{
  "model": "multi-label image tagger",
  "dataset": "photos of arthropod specimens (BIOSCAN-5M)",
  "train_examples": 195000,
  "image_size": 24,
  "crop_scale_min": 0.7,
  "horizontal_flip": false,
  "translate": 0.06,
  "arch": "preact_resnet",
  "norm": "batchnorm",
  "activation": "celu",
  "depths": [2, 4, 2],
  "kernel_size": 3,
  "stem": "single",
  "avg_pool_shortcut": true,
  "widths": [80, 160, 320],
  "num_labels": 120,
  "init": "trunc_normal_002",
  "residual_init": "none",
  "optimizer": "soap",
  "beta2": 0.95,
  "lr": 0.0017,
  "beta1": 0.9,
  "shampoo_beta": 0.95,
  "eps": 1e-08,
  "precondition_frequency": 10,
  "max_precond_dim": 1536,
  "merge_dims": false,
  "one_sided": true,
  "adamw_lr_other_params": 0.0012,
  "grad_clip": 1.0,
  "ema_decay": 0.99,
  "steps": 26000,
  "batch_size": 128,
  "epochs": 17.1,
  "lr_schedule": "cosine",
  "final_lr_fraction": 0,
  "warmup_steps": 1300,
  "weight_decay": 0.2,
  "adamw_weight_decay_other_params": 0
}
Rows from block 5 of a small multi-label image tagger, named by matrix and row number. Rows with one number belong to one channel. Each number is 128 + 32 x the weight over its row's rms, rounded and kept within 0 to 255. All counts start at 0. Numbers have three digits each.
After each channel's rows are labels from the 100 images, of 14976, where the channel reaches its highest value: "top examples" is what is common among them; "patch colour" is the nearest of a few named colours to the mean colour under the peak. Only what is clearly more common there than usual is listed. The data: photos of arthropod specimens (BIOSCAN-5M). In brackets: how many of the 100, against the usual share in percent.
# convs0: first 3x3 conv (model.blocks.5.convs.0.weight, 160x160x3x3, each kernel summed), inputs 0-159
# convs1: second 3x3 conv (model.blocks.5.convs.1.weight, 160x160x3x3, transposed, each kernel summed), outputs 0-159

convs0.112:151099120191133178056134074114161099078150092159160134080116113121042127126123142147076153139146113108169188167119111099135108111117111102164090122128123113127120051127138128031170099136099109215096062147140143187124155072093088126087119054118153111157124118107128151112104096113112110144110073130177115132169118130132124154095141061102097113176095132105122145100116130122087097152136167154132139143185105099117123170148162089173139153095167158114144136081128140133152102146203173
convs1.112:091072114115204142111147098126106154129125089149106087122116134144112120135157234185129150105134128143193135118129157141159110113112107177139113140157107166118135133097117111133217134173123124154120138141159154118120100143113089156136122120126129143179132079097176134135102108077115137120086127128173178176076101152137114163183114092112075145102151132126128170050057102133108108176121152148115118155171100100161175098069136143156152152086192193105054049126143118178078140108165126
top examples: order Coleoptera (55 vs 16.8)
patch colour: brown (40 vs 2.9); black (25 vs 0.5)

convs0.111:169132114139137116115123093086122124176150116147117081133154120182164057156100118113152120138136076122087184098113051194138102128079129158142126120147156131127108123155143110121206129093069145073139099074131060160107118093073143146060158127139139155200083103191145123121080163148129104170108083135112064099164100111111135119140084067123126158174103122151084123179108151118123130096160169185140132081089089095065107140150122125150184128085143138112097162118142090092148102083153111
convs1.111:104170135061147126105121108136105138148154106083101150035124137097137108081109103128141169118124112110115167115099083108187078113124140151171146202163140100203063149168106127130125081134119105130070127101132087144170152148134158138092120122181137072182190119137140134202103114169105103110186105180166121113083104107052134090139110108113103087102164131114125113120133119098064093132134163152167122082193106136111165136103136095116107140082070070106150127115146088100069094150135128
top examples: order Coleoptera (42 vs 16.8)
patch colour: grey (46 vs 8.2); brown (39 vs 2.9)

convs0.19:124150177099158123193146131101167140143113142139155170135107066142103154149162163117123124139107139145183144133148133137188111105113110095175117122135138123134190178121142139100134097197135111086133161120098135095146188175167255106172143153134128113115122100121121154170102141147143133168141194131156115179084157150134193133187132192172115094167159154128100101147089156084065155138128135157134139137158086195170193100145145128125166119209125113177174145111110106122131094167118162
convs1.19:062112130140144095154118034114131152148106124142120086135120164139109081132107147139108098167145127141151124095163154127164081094130110136148134143106145106186123134086142147157130093114103128115110110125130157138096105147145164112223109108136136099099149108100138113203092115144090082099089212129131111143093080125113091182161083142150135146131137149187061126096112123188142133127126142185119094070144089068142178123078115204144137084172236129141148083099128111155117057099137133
top examples: order Coleoptera (75 vs 16.8); family Coccinellidae (41 vs 1.2)
patch colour: brown (37 vs 2.9); grey (36 vs 8.2)

convs0.41:110113139168147167097140151153153159114102097134196108111122195120184192167164155073096133130144104104148136087126189130153131122147053189094083147124173159107106153099066127164117124143109146080100142124128188133149105124106074129125083152143160118181132109112161121138158125113148068128182139134092153114145074143144106197109118092115078147124144112065114156129127111111205137177137114114093146106172199104086128135101126157144134149089109133128096155008173146129151074123132120
convs1.41:104127175129122150129120132137061166172097121173139156107154173133154099201136137117096138108183144109116139128143123149117104232154127125166142149133133108157079178163167131099142123159137127110125176150121135116104147152054089115101096129140127163105100175154095070114093098111161102072077096120149176137132187132070140147151121158103120137120138131077073075105194138238105141122073125110165211097107118121121108086144133157116092119114186104167150125112146141116124150178198143
top examples: order Hymenoptera (49 vs 20.5)
patch colour: grey (50 vs 8.2)

convs0.62:121155133075159069086138104090114114098108152109118174143113185169124182162118138140173172185103132121135160129076121123110161120116106122113086156193150093101127135137131118173097147143116131136120101128101164101137165147100101081126134179165142123113114156122181093045153130107128102140082082101099088086143208137107136167074141155162140070104131121148159077124112143097070104150159124168158124185092136128166107050129101103104049089114111145170154104152191076161093131086189159
convs1.62:109115103114124123170132124094076139122153126079071120123109165141176143136137170109159149157152164114107124125194127148131088138132113094136161138156195091094159132098122080116098120185136140092088121137094187197085087125118115082135113133100121124045129091148192132071201155166091109126043085165122056075135174132099134197089121163129149121115150094140094141110138132174107087130144127150111119160115134119125132070098138127106080149216067139149129172110150093130066135108134131
top examples: order Hymenoptera (51 vs 20.5)
patch colour: grey (60 vs 8.2)

convs0.100:093105072136114105107113114142166121143152104147162215057233188155110185175103139180154116135118137115204070100126130097156114129194164138114090215104129125156094117154115107132120189138092093140121147152176131119106155158121123134118134131135114100197146137162097144139107112164095169164159127172128148121107144187129125126180224131147101118167104146103141095132120155108109132135088118160090207115137047123146136148133111131118146150129130148154096130133123179070122124092131103
convs1.100:049107168116118131163119087107094153151095149149119129146132200165112115125107133162149117143153099116175092078111104067120100133220106137159188194126134118157124162089161125127110119094155153113063150101107156137056144188132162140179087132200135124140120090099157194150112121166091111131136124194138137132116123110094049140155191136164117122150137128109083102087181154107096114144083120153131156104133127070122100102089111155162170122124212130119154082135127114112107143191153105
top examples: order Coleoptera (73 vs 16.8)
patch colour: brown (45 vs 2.9); grey (40 vs 8.2)

convs0.22:205168119156160084107115129073130086129104127095076133122079147181128112111123121098128097131199151056126109148122142125158053108115094071170132116141117149098095116118111137124144142131124049100124112091117083125173175120075060149119163119082097151148131153153089110139084140165088156146100081118080161078200119115125127115127132181101123099154111077100079109046134165128128150133195074131094117128123158139130170170152114153158090093102139107125118138219110149108164084120111106
convs1.22:104120126111080116229168091142196097122133123144121137141103162153160134136119174107158108124096123164143198162141115156201126059105178147112169128185133078077189111164146143109132116117113099133104102172134143097166131094112111106149172132125142082156135103202182136166109189144086147193148141192075086103191129124208166139115149159141134146127149170175128099089129106176101118108106103158125135137157100121076148163125076131101128134113138142132136075180128121116130141192138154
top examples: order Coleoptera (36 vs 16.8)
patch colour: grey (34 vs 8.2)

convs0.59:137090146130151062115084132129127107152109109158181162154151143122027173153110097119129139116078076083165121132100123109128191057108193154103128122097112129140095119090114101143130062131132103102108070157090150103123109154121086184102114156166123113140148096062099066099119086108079133138124072115078157105134099120175115117076127127099178107164113115128126175160113137097110136174087043127135075125122080137110114082150121137121040111144154099146137154146116116118194064147126145
convs1.59:118151122100145117113147116077075176092162104105102097086140187093113123168126162141149149096160168108165102121124103206140150093171128087101116138185101077179146122082156114145155173174102142097090070146134149169075117119196137110199152138102126119155104092146170089099159132186102130127079159188107137113121174120102116138136121163104104135148135119160130127102130161127118130146073119218146107145170111088110149108120079104096125130176073089126141151197182113188158134071100078
top examples: order Hymenoptera (53 vs 20.5)
patch colour: brown (46 vs 2.9); grey (40 vs 8.2)

convs0.61:105108120138122150121103111119159108083161111192138072188121054113109153097166144145101135137172180135090084109105136160127094168109178124106185082099111080078126113120164090119109133101153078132159159180083166127105152127124135145129112114059065194145167078070085134183149100149094164115189119169136158120176115158187094140122125169135112109129168146113124132155110094218175150145165100164095153144131138109170120142164110122147127176121184142133122132150147150083096143119053088
convs1.61:063114126135139143112126086139105118176075146187092154151100122128126178144153156127128161090142180175137115053121146124135119150142063095133140106100115211111195122159146185094138143144151113172095142125197149100187110110127136120100154103090117170131108181155136169168176054153140091135116187131169117130150127116151126164145126135109090132132165186164078121099116136165205109125135173136102110133170088120173164132150115100105124117178202136103125106194120060132126201130112116
top examples: order Coleoptera (36 vs 16.8)
patch colour: brown (34 vs 2.9); grey (30 vs 8.2)

convs0.97:255090124141159155116117103072092101123115137117195183094103147069164155155097077149123064143148165144084094124115108134121112129131118114109128106136103144127149127127152107185085117163118139119145146123193090150085120124139133144123056138164074058110140144118101138096124107102143115087097127133145145102138121104118128111096143098072106084191076112113127110091158097094206126099200151093063141132104136108064087102112121152135111094096130070130132126070137122154161182081138158
convs1.97:133094111166132095152123114164180131199173099122093144111082197118118130150132111177118132115108114133122144130160155114098098113071107134088121091189130061094134176108156095161125115186087087100111099096110098044145143144155084147113130142106157117133133147153184082101082128154165105162164208081110098073090168137164165141142142125142112154141175135156120126094081132149124120117129131148120141096102106121107143131106112151109121203117165084084184120152141168212171145227172114
top examples: order Coleoptera (59 vs 16.8); family Coccinellidae (33 vs 1.2)
patch colour: brown (41 vs 2.9); black (33 vs 0.5)

convs0.130:101140119136123130195204170143174156130149139166107088145125077110109133102115120115155101169196155137175099123145129144193138057143135095109114133117118116147221104139106109141124164075138146132180130137139166119119143121134210097138151154078096165114140082084136154143128176156126150116173142151168205148188189166128151136149136127168074081115156169067143151098088102137153136151141103129112135157167107075138173130107180149129142161095162185154167102128132191172123129094081088
convs1.130:076123125133129118171139088136175153136090094178085100129133152204102125085126164143133091148157167140150133068189166121151093126115077154134198120079116150156156146084136201104106076121124141119131144158111149112098107130091176115144101145171109087111144140117153160144145099161099104109129127135154102181096118126106090161119114121141162162144114155222079117108098117193146097120131140178089141137167096101171107152064129205108095094152252165163132081137118115159116148112126135
top examples: order Coleoptera (51 vs 16.8)
patch colour: grey (51 vs 8.2)

convs0.158:135111138111097122129083136128146139117107117158178092088085093110091161130166063155112089133152149146110146215131128134131122138169118113154105158094152122111141074123107113126097195124107136106113107061139173091170155112113099196133089121116101104126144150123098145108119104149124123152140098078113136137128096167096115154125087147095080094099127137169212138054074168122143109131234093134102226121121190075085143070083173132135121166154106126116103106129147045094111156102121128
convs1.158:105061158159158111131161049176101150156167168124101137189100158125105111161139090171125119151111070126189141102104210055181105118168121127161142089141114107108121165109141164123117118137131109129103125144110112123119142169120101178135119145102156127130122097098157176112087103195133155133103108129161159096167097114131125149126153154159094175094173126126056174087125160091089154128131119064132104120080121089156160129075126171078192107132216168164141086136075142101094107180151159
top examples: order Coleoptera (84 vs 16.8); family Coccinellidae (48 vs 1.2)
patch colour: brown (46 vs 2.9); grey (31 vs 8.2)

convs0.135:148117118111159116133098135142150103113134135088130106170196152227094206156109113088135198188152150085156137139160099153167166114111108086127145148081117127146119152111100049123066140118126126130166128136108163118106112108121133193102187214157163120151111178156069097090173161132137123083133087126088131120139161108118137097161109132144078125100095142068150122133135150124081160163121103114215105159123139136112126157156134107120074115088153157136117218113171112195143153123133143
convs1.135:099102079165152150139137099159109146126120108140081079100106130125153098161111095145100168146151201159110158116120190137147114175173114115153192139154129052158069135105141123140131145115100150068135119178078197186150136125089139151140097183138121140083173150198068096129110170145088115138138150157173085122136046101079136084154141208103104165142089118149141117142067158156058141121119120101137116111165125139133162200114146104099113114141101160095130173120111133096115187099108124
top examples: order Hymenoptera (71 vs 20.5)
patch colour: grey (31 vs 8.2)

convs0.38:127108097112139099131152126152189110048164092119110143156115120108148189162166098110148142131115127178064188085106159082139169130121062156144088148100165147146099137134107148148133157155146146085101052088170129181165150079144130173144100110152109095190136112111135145139117101171105145093129133124122169118136115144108146142090156138098092077070104129173131188213127097121104057058110114158098131094123119078107103084084169116158169149081143131093171187150120200137129146140148130
convs1.38:123120127064118134148150115124150149077078122216108076132123133146128144132154090130087073170147128125174150116112077143085103151106112119132121100146147036172106152098105148107081130120119164122068108059134125093098087098152231111216104153074177134089125136148185136081097133139167146136103109167105122111084155128104107154066046116151148103131102133113127146100121102121145107114074100130115122116147139094158134153123216171161104096111163098121101133159121098168075140129105123
top examples: order Hymenoptera (42 vs 20.5)
patch colour: brown (49 vs 2.9); black (29 vs 0.5)

convs0.121:126139136191129111106101127107066175151067142118102133121082133138105170095149107126110109076145089089140139101159186214105136118096082121179147132163103153078076090108090138146164123108086177140200142152119111104164158169081113151110105114158182133085090133180122103117082157105143119159147076130157110150077097186140076146137119140081114087149142155070093118079184084125093107139119089129083160138124142138113141135117111140142137111130107170098129158026171060106150100154161148
convs1.121:105118188164158141091129092151097150177115161169097122136085096166134090112120128129106160106158140144154152128120093145102086204132124134160135129156119159141100162152114159114140110163079111148159125145118151115134157134058040137164115140100108137105068149165136107116097080158115108127081116192193165193113110133101112111148081145109136116115126145052104081094148141223088132167129099136106140223192116130111146044076151153127150077116164159118151135152103129150105149093188122
top examples: order Hymenoptera (44 vs 20.5)
patch colour: grey (57 vs 8.2)

convs0.150:099109156159125127165131227151100098135115186100115117138113138124109088156054130120105114074186079051094138160150082150151111119057102193095088149123139110139144150180078128139044153138094103087149160187135141125125132122127167150157105103109129120128119147139148072183141176110136123107169159148109106149109051119034107121162069154104123111111096101099146128125195166135112083068092114143106120148142185096084095174115094100134108148133138153114077122121128127129139113159108120
convs1.150:089140186129088169198093140107152145173074197184086097162116123111126139110093116101111091126158171110154150116180121138093119215067097111123166198075119139133118079129050125114108131184167102142159159102126129120106118111091108096161127165106151137095128196151168136137134129146148123084129101175163118192104114124136083157112111148164199119124159180109088119111167120192168132111137096126116165155131107128138089144094141166155075116169191081166142145151100103139110147091138087
top examples: order Hymenoptera (50 vs 20.5)
patch colour: brown (45 vs 2.9); grey (34 vs 8.2)

convs0.98:140081104104113092141126092113131120080141101135225208146157163145128174151113086136154168130101112104083088147143119134149189120105122107130083128133165136160112107175053132203155147136135108175115090117185119161126138161121103141081160079132097131105132159148141128119124144136141192126141125134104132162096134127113101147148128090129131100112133109107109100075085177178245134089116178142093133108149087116113136211161140116112121120125112081111135106155115164161080157073121025
convs1.98:048149116116101132116146120088095121157157125110173209092070161197096145185151147189171126080141125065101118130102103168161078134124116094086163150156152110172148084207178130143083112135136123098158087122129117203151162120130202127110171104184139083074115150159126153112130141117166130093145120132117103137165090180119082134140142097138116121101120115177135121145064147121104148153103151110094114129125149122151156137099123220072150138183131110096065168144109152160143124119146103
top examples: order Hymenoptera (47 vs 20.5)
patch colour: brown (51 vs 2.9); grey (41 vs 8.2)

convs0.132:113142128118109188082146123126133119104138107178168119183103161079181131091133082105128084092110162149115171119141107084137085179141215097133194134127129127108119109091121162143105132158168119108161182107139142154138106098127112157073104060133153166090210108109136164087099028136099118137132128131124142114181079147102109143119145134115094127113143132168152120110123052136122093144182103168165125130126203118135116115089140132128101125153115116121162098249098134104098173133123189
convs1.132:089094145114105064105065100111070120117121122148121159219132142103142155121148096143109122151065165111106147112144118095105125168118205099120124107113091095121130119165136105108151135131183138183108106082108200107116119090213173096111107130129147143126096110095121174149154066137150155173137118146113109154096137143213110148130071131187118211133087173146135170146125132126167138109108126189155124132100155137125105086131116070098198151115165090134138110153144055094137196125127105
top examples: order Hymenoptera (46 vs 20.5)
patch colour: grey (34 vs 8.2)

convs0.79:159163133105159106137101095095150137124129120108101140158109120081083111159098062142135146105140194118075100148119144135111118088067142145126091166110139147168127169166114139112088076128107145122130141105090167153163105132126138118099073144160107090185133163143108135124112107141132142110156119154109156110106104174128113114102150233076182088115129091137076111107138121148182090169161182171070138106107119112155144153133081090095133120102113032163204118123169186137227140153069163
convs1.79:048118121116160109179142052121111123177111108145099110132107195109149080119117137138139096127160144116123177142156115188164105116067143092140186189140176136144134102072164167119098111141103121119149138157148207162141108154125119124199113138127114107117090072116153134147114121144082107119087113127142110160145116098102117143159137166127152110140161143165081132106158082091121090140112119107087093094117081079146143115135091185090195148129203239204159093141148129150078120123159135
top examples: order Coleoptera (46 vs 16.8)
patch colour: brown (48 vs 2.9); grey (34 vs 8.2)

convs0.103:061095129136129107113125118120101122146112129123170149046105099255095124118179123102135110162141089132156111129137130145108160151135093077127149131069093141086097104111127114100161084135099140129106121124147096090129156207094106148144207114062163166141111129148108131143165123129231171145064063145150166171113224099129102109125124127191135107155115117078067117135154137134077117148096077090108107146156127120159149155136099129114145161113141158143143153104156124146132161118139090
convs1.103:117131115122085093144149107105109179173114121170159086114128095237142118101124131076123139177158158164119122130180137126135094124133106109134186118122170132117225081109110151085127101129116121092176106172117118197139128118078142071126173184129074136110095091151149088154224139152148114123087085089132093135119121124077105151102119183120133106130092139224082116114098114149142126086102111158090102189153094106133104162095120129127099151148120188159104067136144100111122095107147141
top examples: order Hymenoptera (46 vs 20.5)
patch colour: grey (53 vs 8.2)

convs0.133:169082132086199149094078164140075157157151133157117148133092103166079088146090145168140194110157109174077119147147078140185149115127084115157080099139106153188131114110198136096140114186157163077091113121080156183119100195108091165115109150133154153158150154112180130094139133114135160140132141109113115160142198108118121116096111117142154209108190119142126091141094153161140143126150209127116089155092098129125113148189073158085114174133157103121130154099145064140137149110093117
convs1.133:039086130205127084132094066151100162171142067111142087090088177153090089135120105121107135165170114175118096150141180162133098075136116116116119144117109114188130136106150165161133114130094137097138128071082117217188124144160114159159137180135164117121108127164127086121098114162114109128149192140138119101111102148136125151154122129123094105084169111144058096180060145134070145097144138110085114132129085114136155137073127176095097211140103110186129142119115117184119151152161105
top examples: order Hymenoptera (43 vs 20.5)
patch colour: grey (55 vs 8.2)

convs0.7:139158062146134090111149089115105140120117128148134097183159131138137154117186085103101173120136119173069142121120165144125127118165098155104129064156142111168129184103157124176120148129089139094093158116114167114185104124082165097134061160140164150156119223214153111163180110152066154071142109147137096141083136108113123100099098055076151105087094100080156138154176108162145155082124098160088041124108098153118114131130129109110107128102115138062101144106134169139098105145073131
convs1.7:093146114157128127205102123087142108183081124152085123133138118162098084102212097122114127167157100150146211097175090084087126205181107103125150069095134125141113119131158156190126127171132107119091143108169131109170130074131125140148110126086155123126105174150172144108174129158120145101126146087158118168098111097134149144089113109110201112132125185113066099134198137118123104128113084136132102173114104144153081123112138207144077093085163066167176106158147075120096135096149137
top examples: order Hymenoptera (55 vs 20.5)
patch colour: grey (48 vs 8.2); brown (37 vs 2.9)

convs0.86:098153101128087117088147128160105105098113126104171121146128144140123072084218098123161138142119088182148100148076172128120132172198121128128127102125152075118083072122153109096135101133125077103107136104111114124137145093141106103100206078072091110201099137177101105119130099114156132166086092140122075165067064091111208131131103088089135080127089147126115118129108070109110141126105136140122126113184154186074137127051107076128141149112101183125080089146156119129100070106132140
convs1.86:111125148119170102144136076094163096130138126147080159147088183129096110122189079177099071182134091132187153144171119046092127119177127135180151051099162088098125121099143145125083136117138139137121117145091144100143095114115115141155096126101172126087120096080150115159142147168133148168116162129159137121142130109182106176144139180138140086143111136108082149115179139040093170157152136092151090148066112096159166150099069144112147104129211160182119094112137134122116057150193115
top examples: order Coleoptera (77 vs 16.8); family Coccinellidae (26 vs 1.2)
patch colour: grey (49 vs 8.2); brown (35 vs 2.9)

convs0.77:103107104094160084166105165176129120103136156156110097113084093117106144102107164160092126093148135124163108156089144149120124089109188120132189216104126127102148088142120107176132100083099119071085065162103118146158159130084147115137165176137143157150139117122097124115110090183091140114100116152128156115075121193108111149147091255125117060108134073161072153167107124120111130122167135128106147129166138084188186143128109055143151142098136131133148112132088110116140193141100125
convs1.77:120118137122218109145144080108129106160144177150088138175096173135112119148114183160098102138152099117182144139169132132151125111072094106136176202087162096131136121033098192078150111156143132106107086111159127134076140154131153135134089160095141104119150046101158122095101141086105113149120157100127120114151102108122102186154144129149103109123141159152099101092180089092145102133106094068129087150082076099122158129065092144127181117174194160184159155141116122130054100123167154
top examples: order Coleoptera (57 vs 16.8)
patch colour: grey (56 vs 8.2); brown (29 vs 2.9)

convs0.21:108143166122093174108208099162155144154148111129111132163139114141202150126115117145171135178115066090134094173142131153160106113088065186126099095124145126088090098097115217066141050066113179110117116111133154092111139164070147110145183194120159140103137123153155120066136166092125117094117058154148124134109188151084094111095162119136090113113095130106145128176128139066124128143090117086128109159166118119114158137162217086112125178099070152138115137117142142141108141138118121
convs1.21:105140109119150110097186128143104152125172114093131103109120113145189115145095148141100181134158124108166114098142151166206058094133138160115094131171143101161101199080140154101154092151084107099090148145119151195105114130098068089139099151117148110147150130157109097083104097115129116164105169156121108088130107150099171108146166130093089118112133093097093113112061130170000136162134123162066100172186094132124162081084153145120162156167056170115119099113119114175115094160122144
top examples: order Coleoptera (36 vs 16.8)
patch colour: grey (35 vs 8.2)

convs0.153:168175152170111096074122073135150163193146106125137115074120080147102128165176140095109124146108106113101126102154191167103109118126065150169117129126159081151160168095106149158080144126162121106235105139121158147140048082134131205133092141134064089091152157179104138121104130084120097095138153179157136115098142105122094112161163085087112109114165135061113133116137130123109084244094114161094143122122118160138105119131126120113126139089138092098109132094141120113147114126169201
convs1.153:115103149156156146129126102102089169104124079160103105136129098110102068172116155194109131134107136080155136103119153120179092139175151111167120122103110126143127169115129113151109120139099133136144117146074227087094148178130125166214123117139105143070134176117098124121101099158076130133063150195155165133107098090103132176145145116089095105117144111098043103093095173174081136197145138121104165133174141140112100099134189171175152067145199157128146143137147111113129171084173094
top examples: order Hymenoptera (49 vs 20.5)
patch colour: grey (45 vs 8.2); brown (33 vs 2.9)

convs0.37:189120091095145119195166146109168183133149092138145197077116106161192187059115136153179095116127149091076073144172138086148093108138113103109121138156129125141099155126094191134128128131139125184183150092124103107169124196059106105126111092062128145123079030151110125140081131156175135108168139060124141078184138139124177135136132124111175117154167153101119141105121094116162137077125088133123150076119109133108110163165115135157124145139146151175127160104142165136103137103083085
convs1.37:067148125134100110156127103057174164142156107165114145130122138223129148125121120116163081130210152094129138194175097122151136070120112125091168153165105115112119096102116165117091160117171176090187100071074109218147130123069148124141187161137130141078104107146170124103085190113138114120150163124137121144147116147134105121148133100162152101131100149189093085129110096166104099124097115108081113151136157122139100149101119223139131091102092102225115117151136109100129128090142114
top examples: order Coleoptera (50 vs 16.8)
patch colour: grey (45 vs 8.2)

convs0.110:095101125080200076110113067127102132121133124111174113169168110135097170121158110118218114124135140130138158068128109092101147096131090204117102104137163103144122146128135117200108139125212095114107117091053142121109108074158140149094155116155116093118098121120139070112133049135141117114138155100068096092109089143071181163152102127110102111116201129087097138122097093086089080125153095150112119073133119119176145124143126115126088163128138084178144203126136148162066124146169150
convs1.110:136143133120105077103135124093139127078117085110099120124130193132090083128123181094139095099127112135145088141134152126162137119145157103137088190140100103096202178105123134122109130108081093160118110148119148122077120120234120126169095090125109109091114096118089096105106097130085122123094207175095055059110158140117103148130147186110120122101169154203080125114095100125097131177151137155144105092120122093150145139104144128132032147215128093122126173177163144155122124071111077
top examples: order Hymenoptera (48 vs 20.5)
patch colour: grey (47 vs 8.2)

convs0.140:142132115106091121080109156110066110132118219182101112135051112089119063085120147109104135107088151073138061114112097076054111195129133141113103133073158159118083129095146106054127219136079191098105097133157144123096107085128088129127120109120105092110133123155109121123135163125133118121161076185074126116143103097141073142135187162164107107154122104118071128149124135076175136110107048123100190123097125133108109102093128160089093143110145081112134129111128140097146098110123128
convs1.140:069129127144110093134092083101139098121169132101110160143061121165170147117109085138132151119187127128155126160158111169117122117154121140091092122136102113170090168125089194127149151091143237159132073076036130137111117108101123086126152154061140116167096139105127141125100159079097129118148074120132103134096106130064065130162155067128114098103085186166071108137151145137086144114127051095128149138124126095118100164094122193122169088147046114158127134170127133120111103085139146
top examples: order Coleoptera (51 vs 16.8)
patch colour: grey (42 vs 8.2); brown (26 vs 2.9)

convs0.157:151056151137087147118159150110171147107158101118102097187078119095143116136051132158162119102179066100111130119134112116143083156075119181123124125144117085140154129127055206103116107149165133173119125158080131147117122176129090134115174133117105118117113160109171196100126104120114082067157108092113161140168098188073073145131117113165133069130167117119075106106120087112152101115170124129102140122157169122097142140133150106200127106118137164058096163144110167196078088125132201
convs1.157:120115148167146150126130165117134147092120151190099108152098116164130113225134190113128087099100115114118136111102096165134100155088107192138108123186058131158129151176115173138101121138110107109142124108079103113185093111074139072134098136124193099067100180229090127104139139126109114107109074197102123152120120195167126148103117088146137158182140119086111110116093125203122095117125148134085197140128108117160168129089114219109133134136145111128101163153156138136081136123100159
top examples: order Hymenoptera (54 vs 20.5)
patch colour: grey (44 vs 8.2); brown (29 vs 2.9)

convs0.72:112123174207144107106082096177126096092135138120088125078084150139133115127128192116095156082113071087143115074143157175172142154116132153043171171182094179073108133109102131162184153125108134057132135167187137147110178103131111126104152128092128118140084128125159127150138107138158123126162101171077126131149153068115133142091136111146097114102086106146120113048125133086081088116146165132105093099145141212136174124151120094155099135165160131115078151144127097093142116157151036
convs1.72:093155151111110188126131087121079148167086173123087122118099129168095162119119209125136173089161135103095119107076129157142095186104111183132117155133127101136117171131143158159168141173113103191127138179123114142104153151110124102149109135184151129099129143114139149201096076121079109111173150141141102135104106115097180127137138149094138121068174135114095109133175158175137106182152120141071105104124122100142173083071182181190193122223125138110131097147124105139057148136147059
top examples: order Coleoptera (58 vs 16.8)
patch colour: brown (68 vs 2.9)

convs0.119:091107134166073160098115202160130132141101122122075076052127100172111155133104106089130187107072139078135132128088111106106116162140114103106177136137175130109105099151100096026141088109147147106123105126111134135092122143119074106129121136080094137152113139123111154131112094123129144119138137114173132124098144189094131154140088130147117066128085165119084199111156096127134078177113135085076107102174137129082112081100117160083153092059095094133121176123135214102040110088150113
convs1.119:127128095147157109163137115137166162157102161142095076126071150118118075087122132124185110163139153158138145126137107073123141092094131119143152144110133078031188085107121127099118066123134118128127120075118152068130155100118122130096116134115102116046123051129132165068143113140141151159136130092134112100083132082103077156106156115151098183135064146193070126078083117120108107088124105104117175137081089093113080185121125137120085150093214170153133096119156109100078142168170096
top examples: order Coleoptera (59 vs 16.8)
patch colour: grey (54 vs 8.2)

convs0.70:103103224130110147116096169147094102119153127107163104125156193067124117133075127127135097138158128156118156143140123186142171160110126159129136062121115201153130094177123106073135130144131070063149107140121133150172111106117100125114121147115141131081113167067101131131169136105124167165135112119107132139120107137076100143143141142125095190119099166123150116137144167143134120080105255156145157160200178102066102123124143077143150147114134119113093096084115105085133103119111073
convs1.70:103125094129203171056158067156120118128079111148138107143114084148082114201109177160106130154137121167187095118135137165116157089129082111102118136094164209147118079164101133139108122138080132117100090069115148136144098056062148180105108111118113144069151120095143133095124105122104150205105170086093155120128090152162127156164132102101094195125165109113116067106162101093137140128147181119116140118139100121127169149065090126127134105157115117154086217139104150156083109170127131
top examples: order Diptera (72 vs 30.6)
patch colour: brown (62 vs 2.9); grey (25 vs 8.2)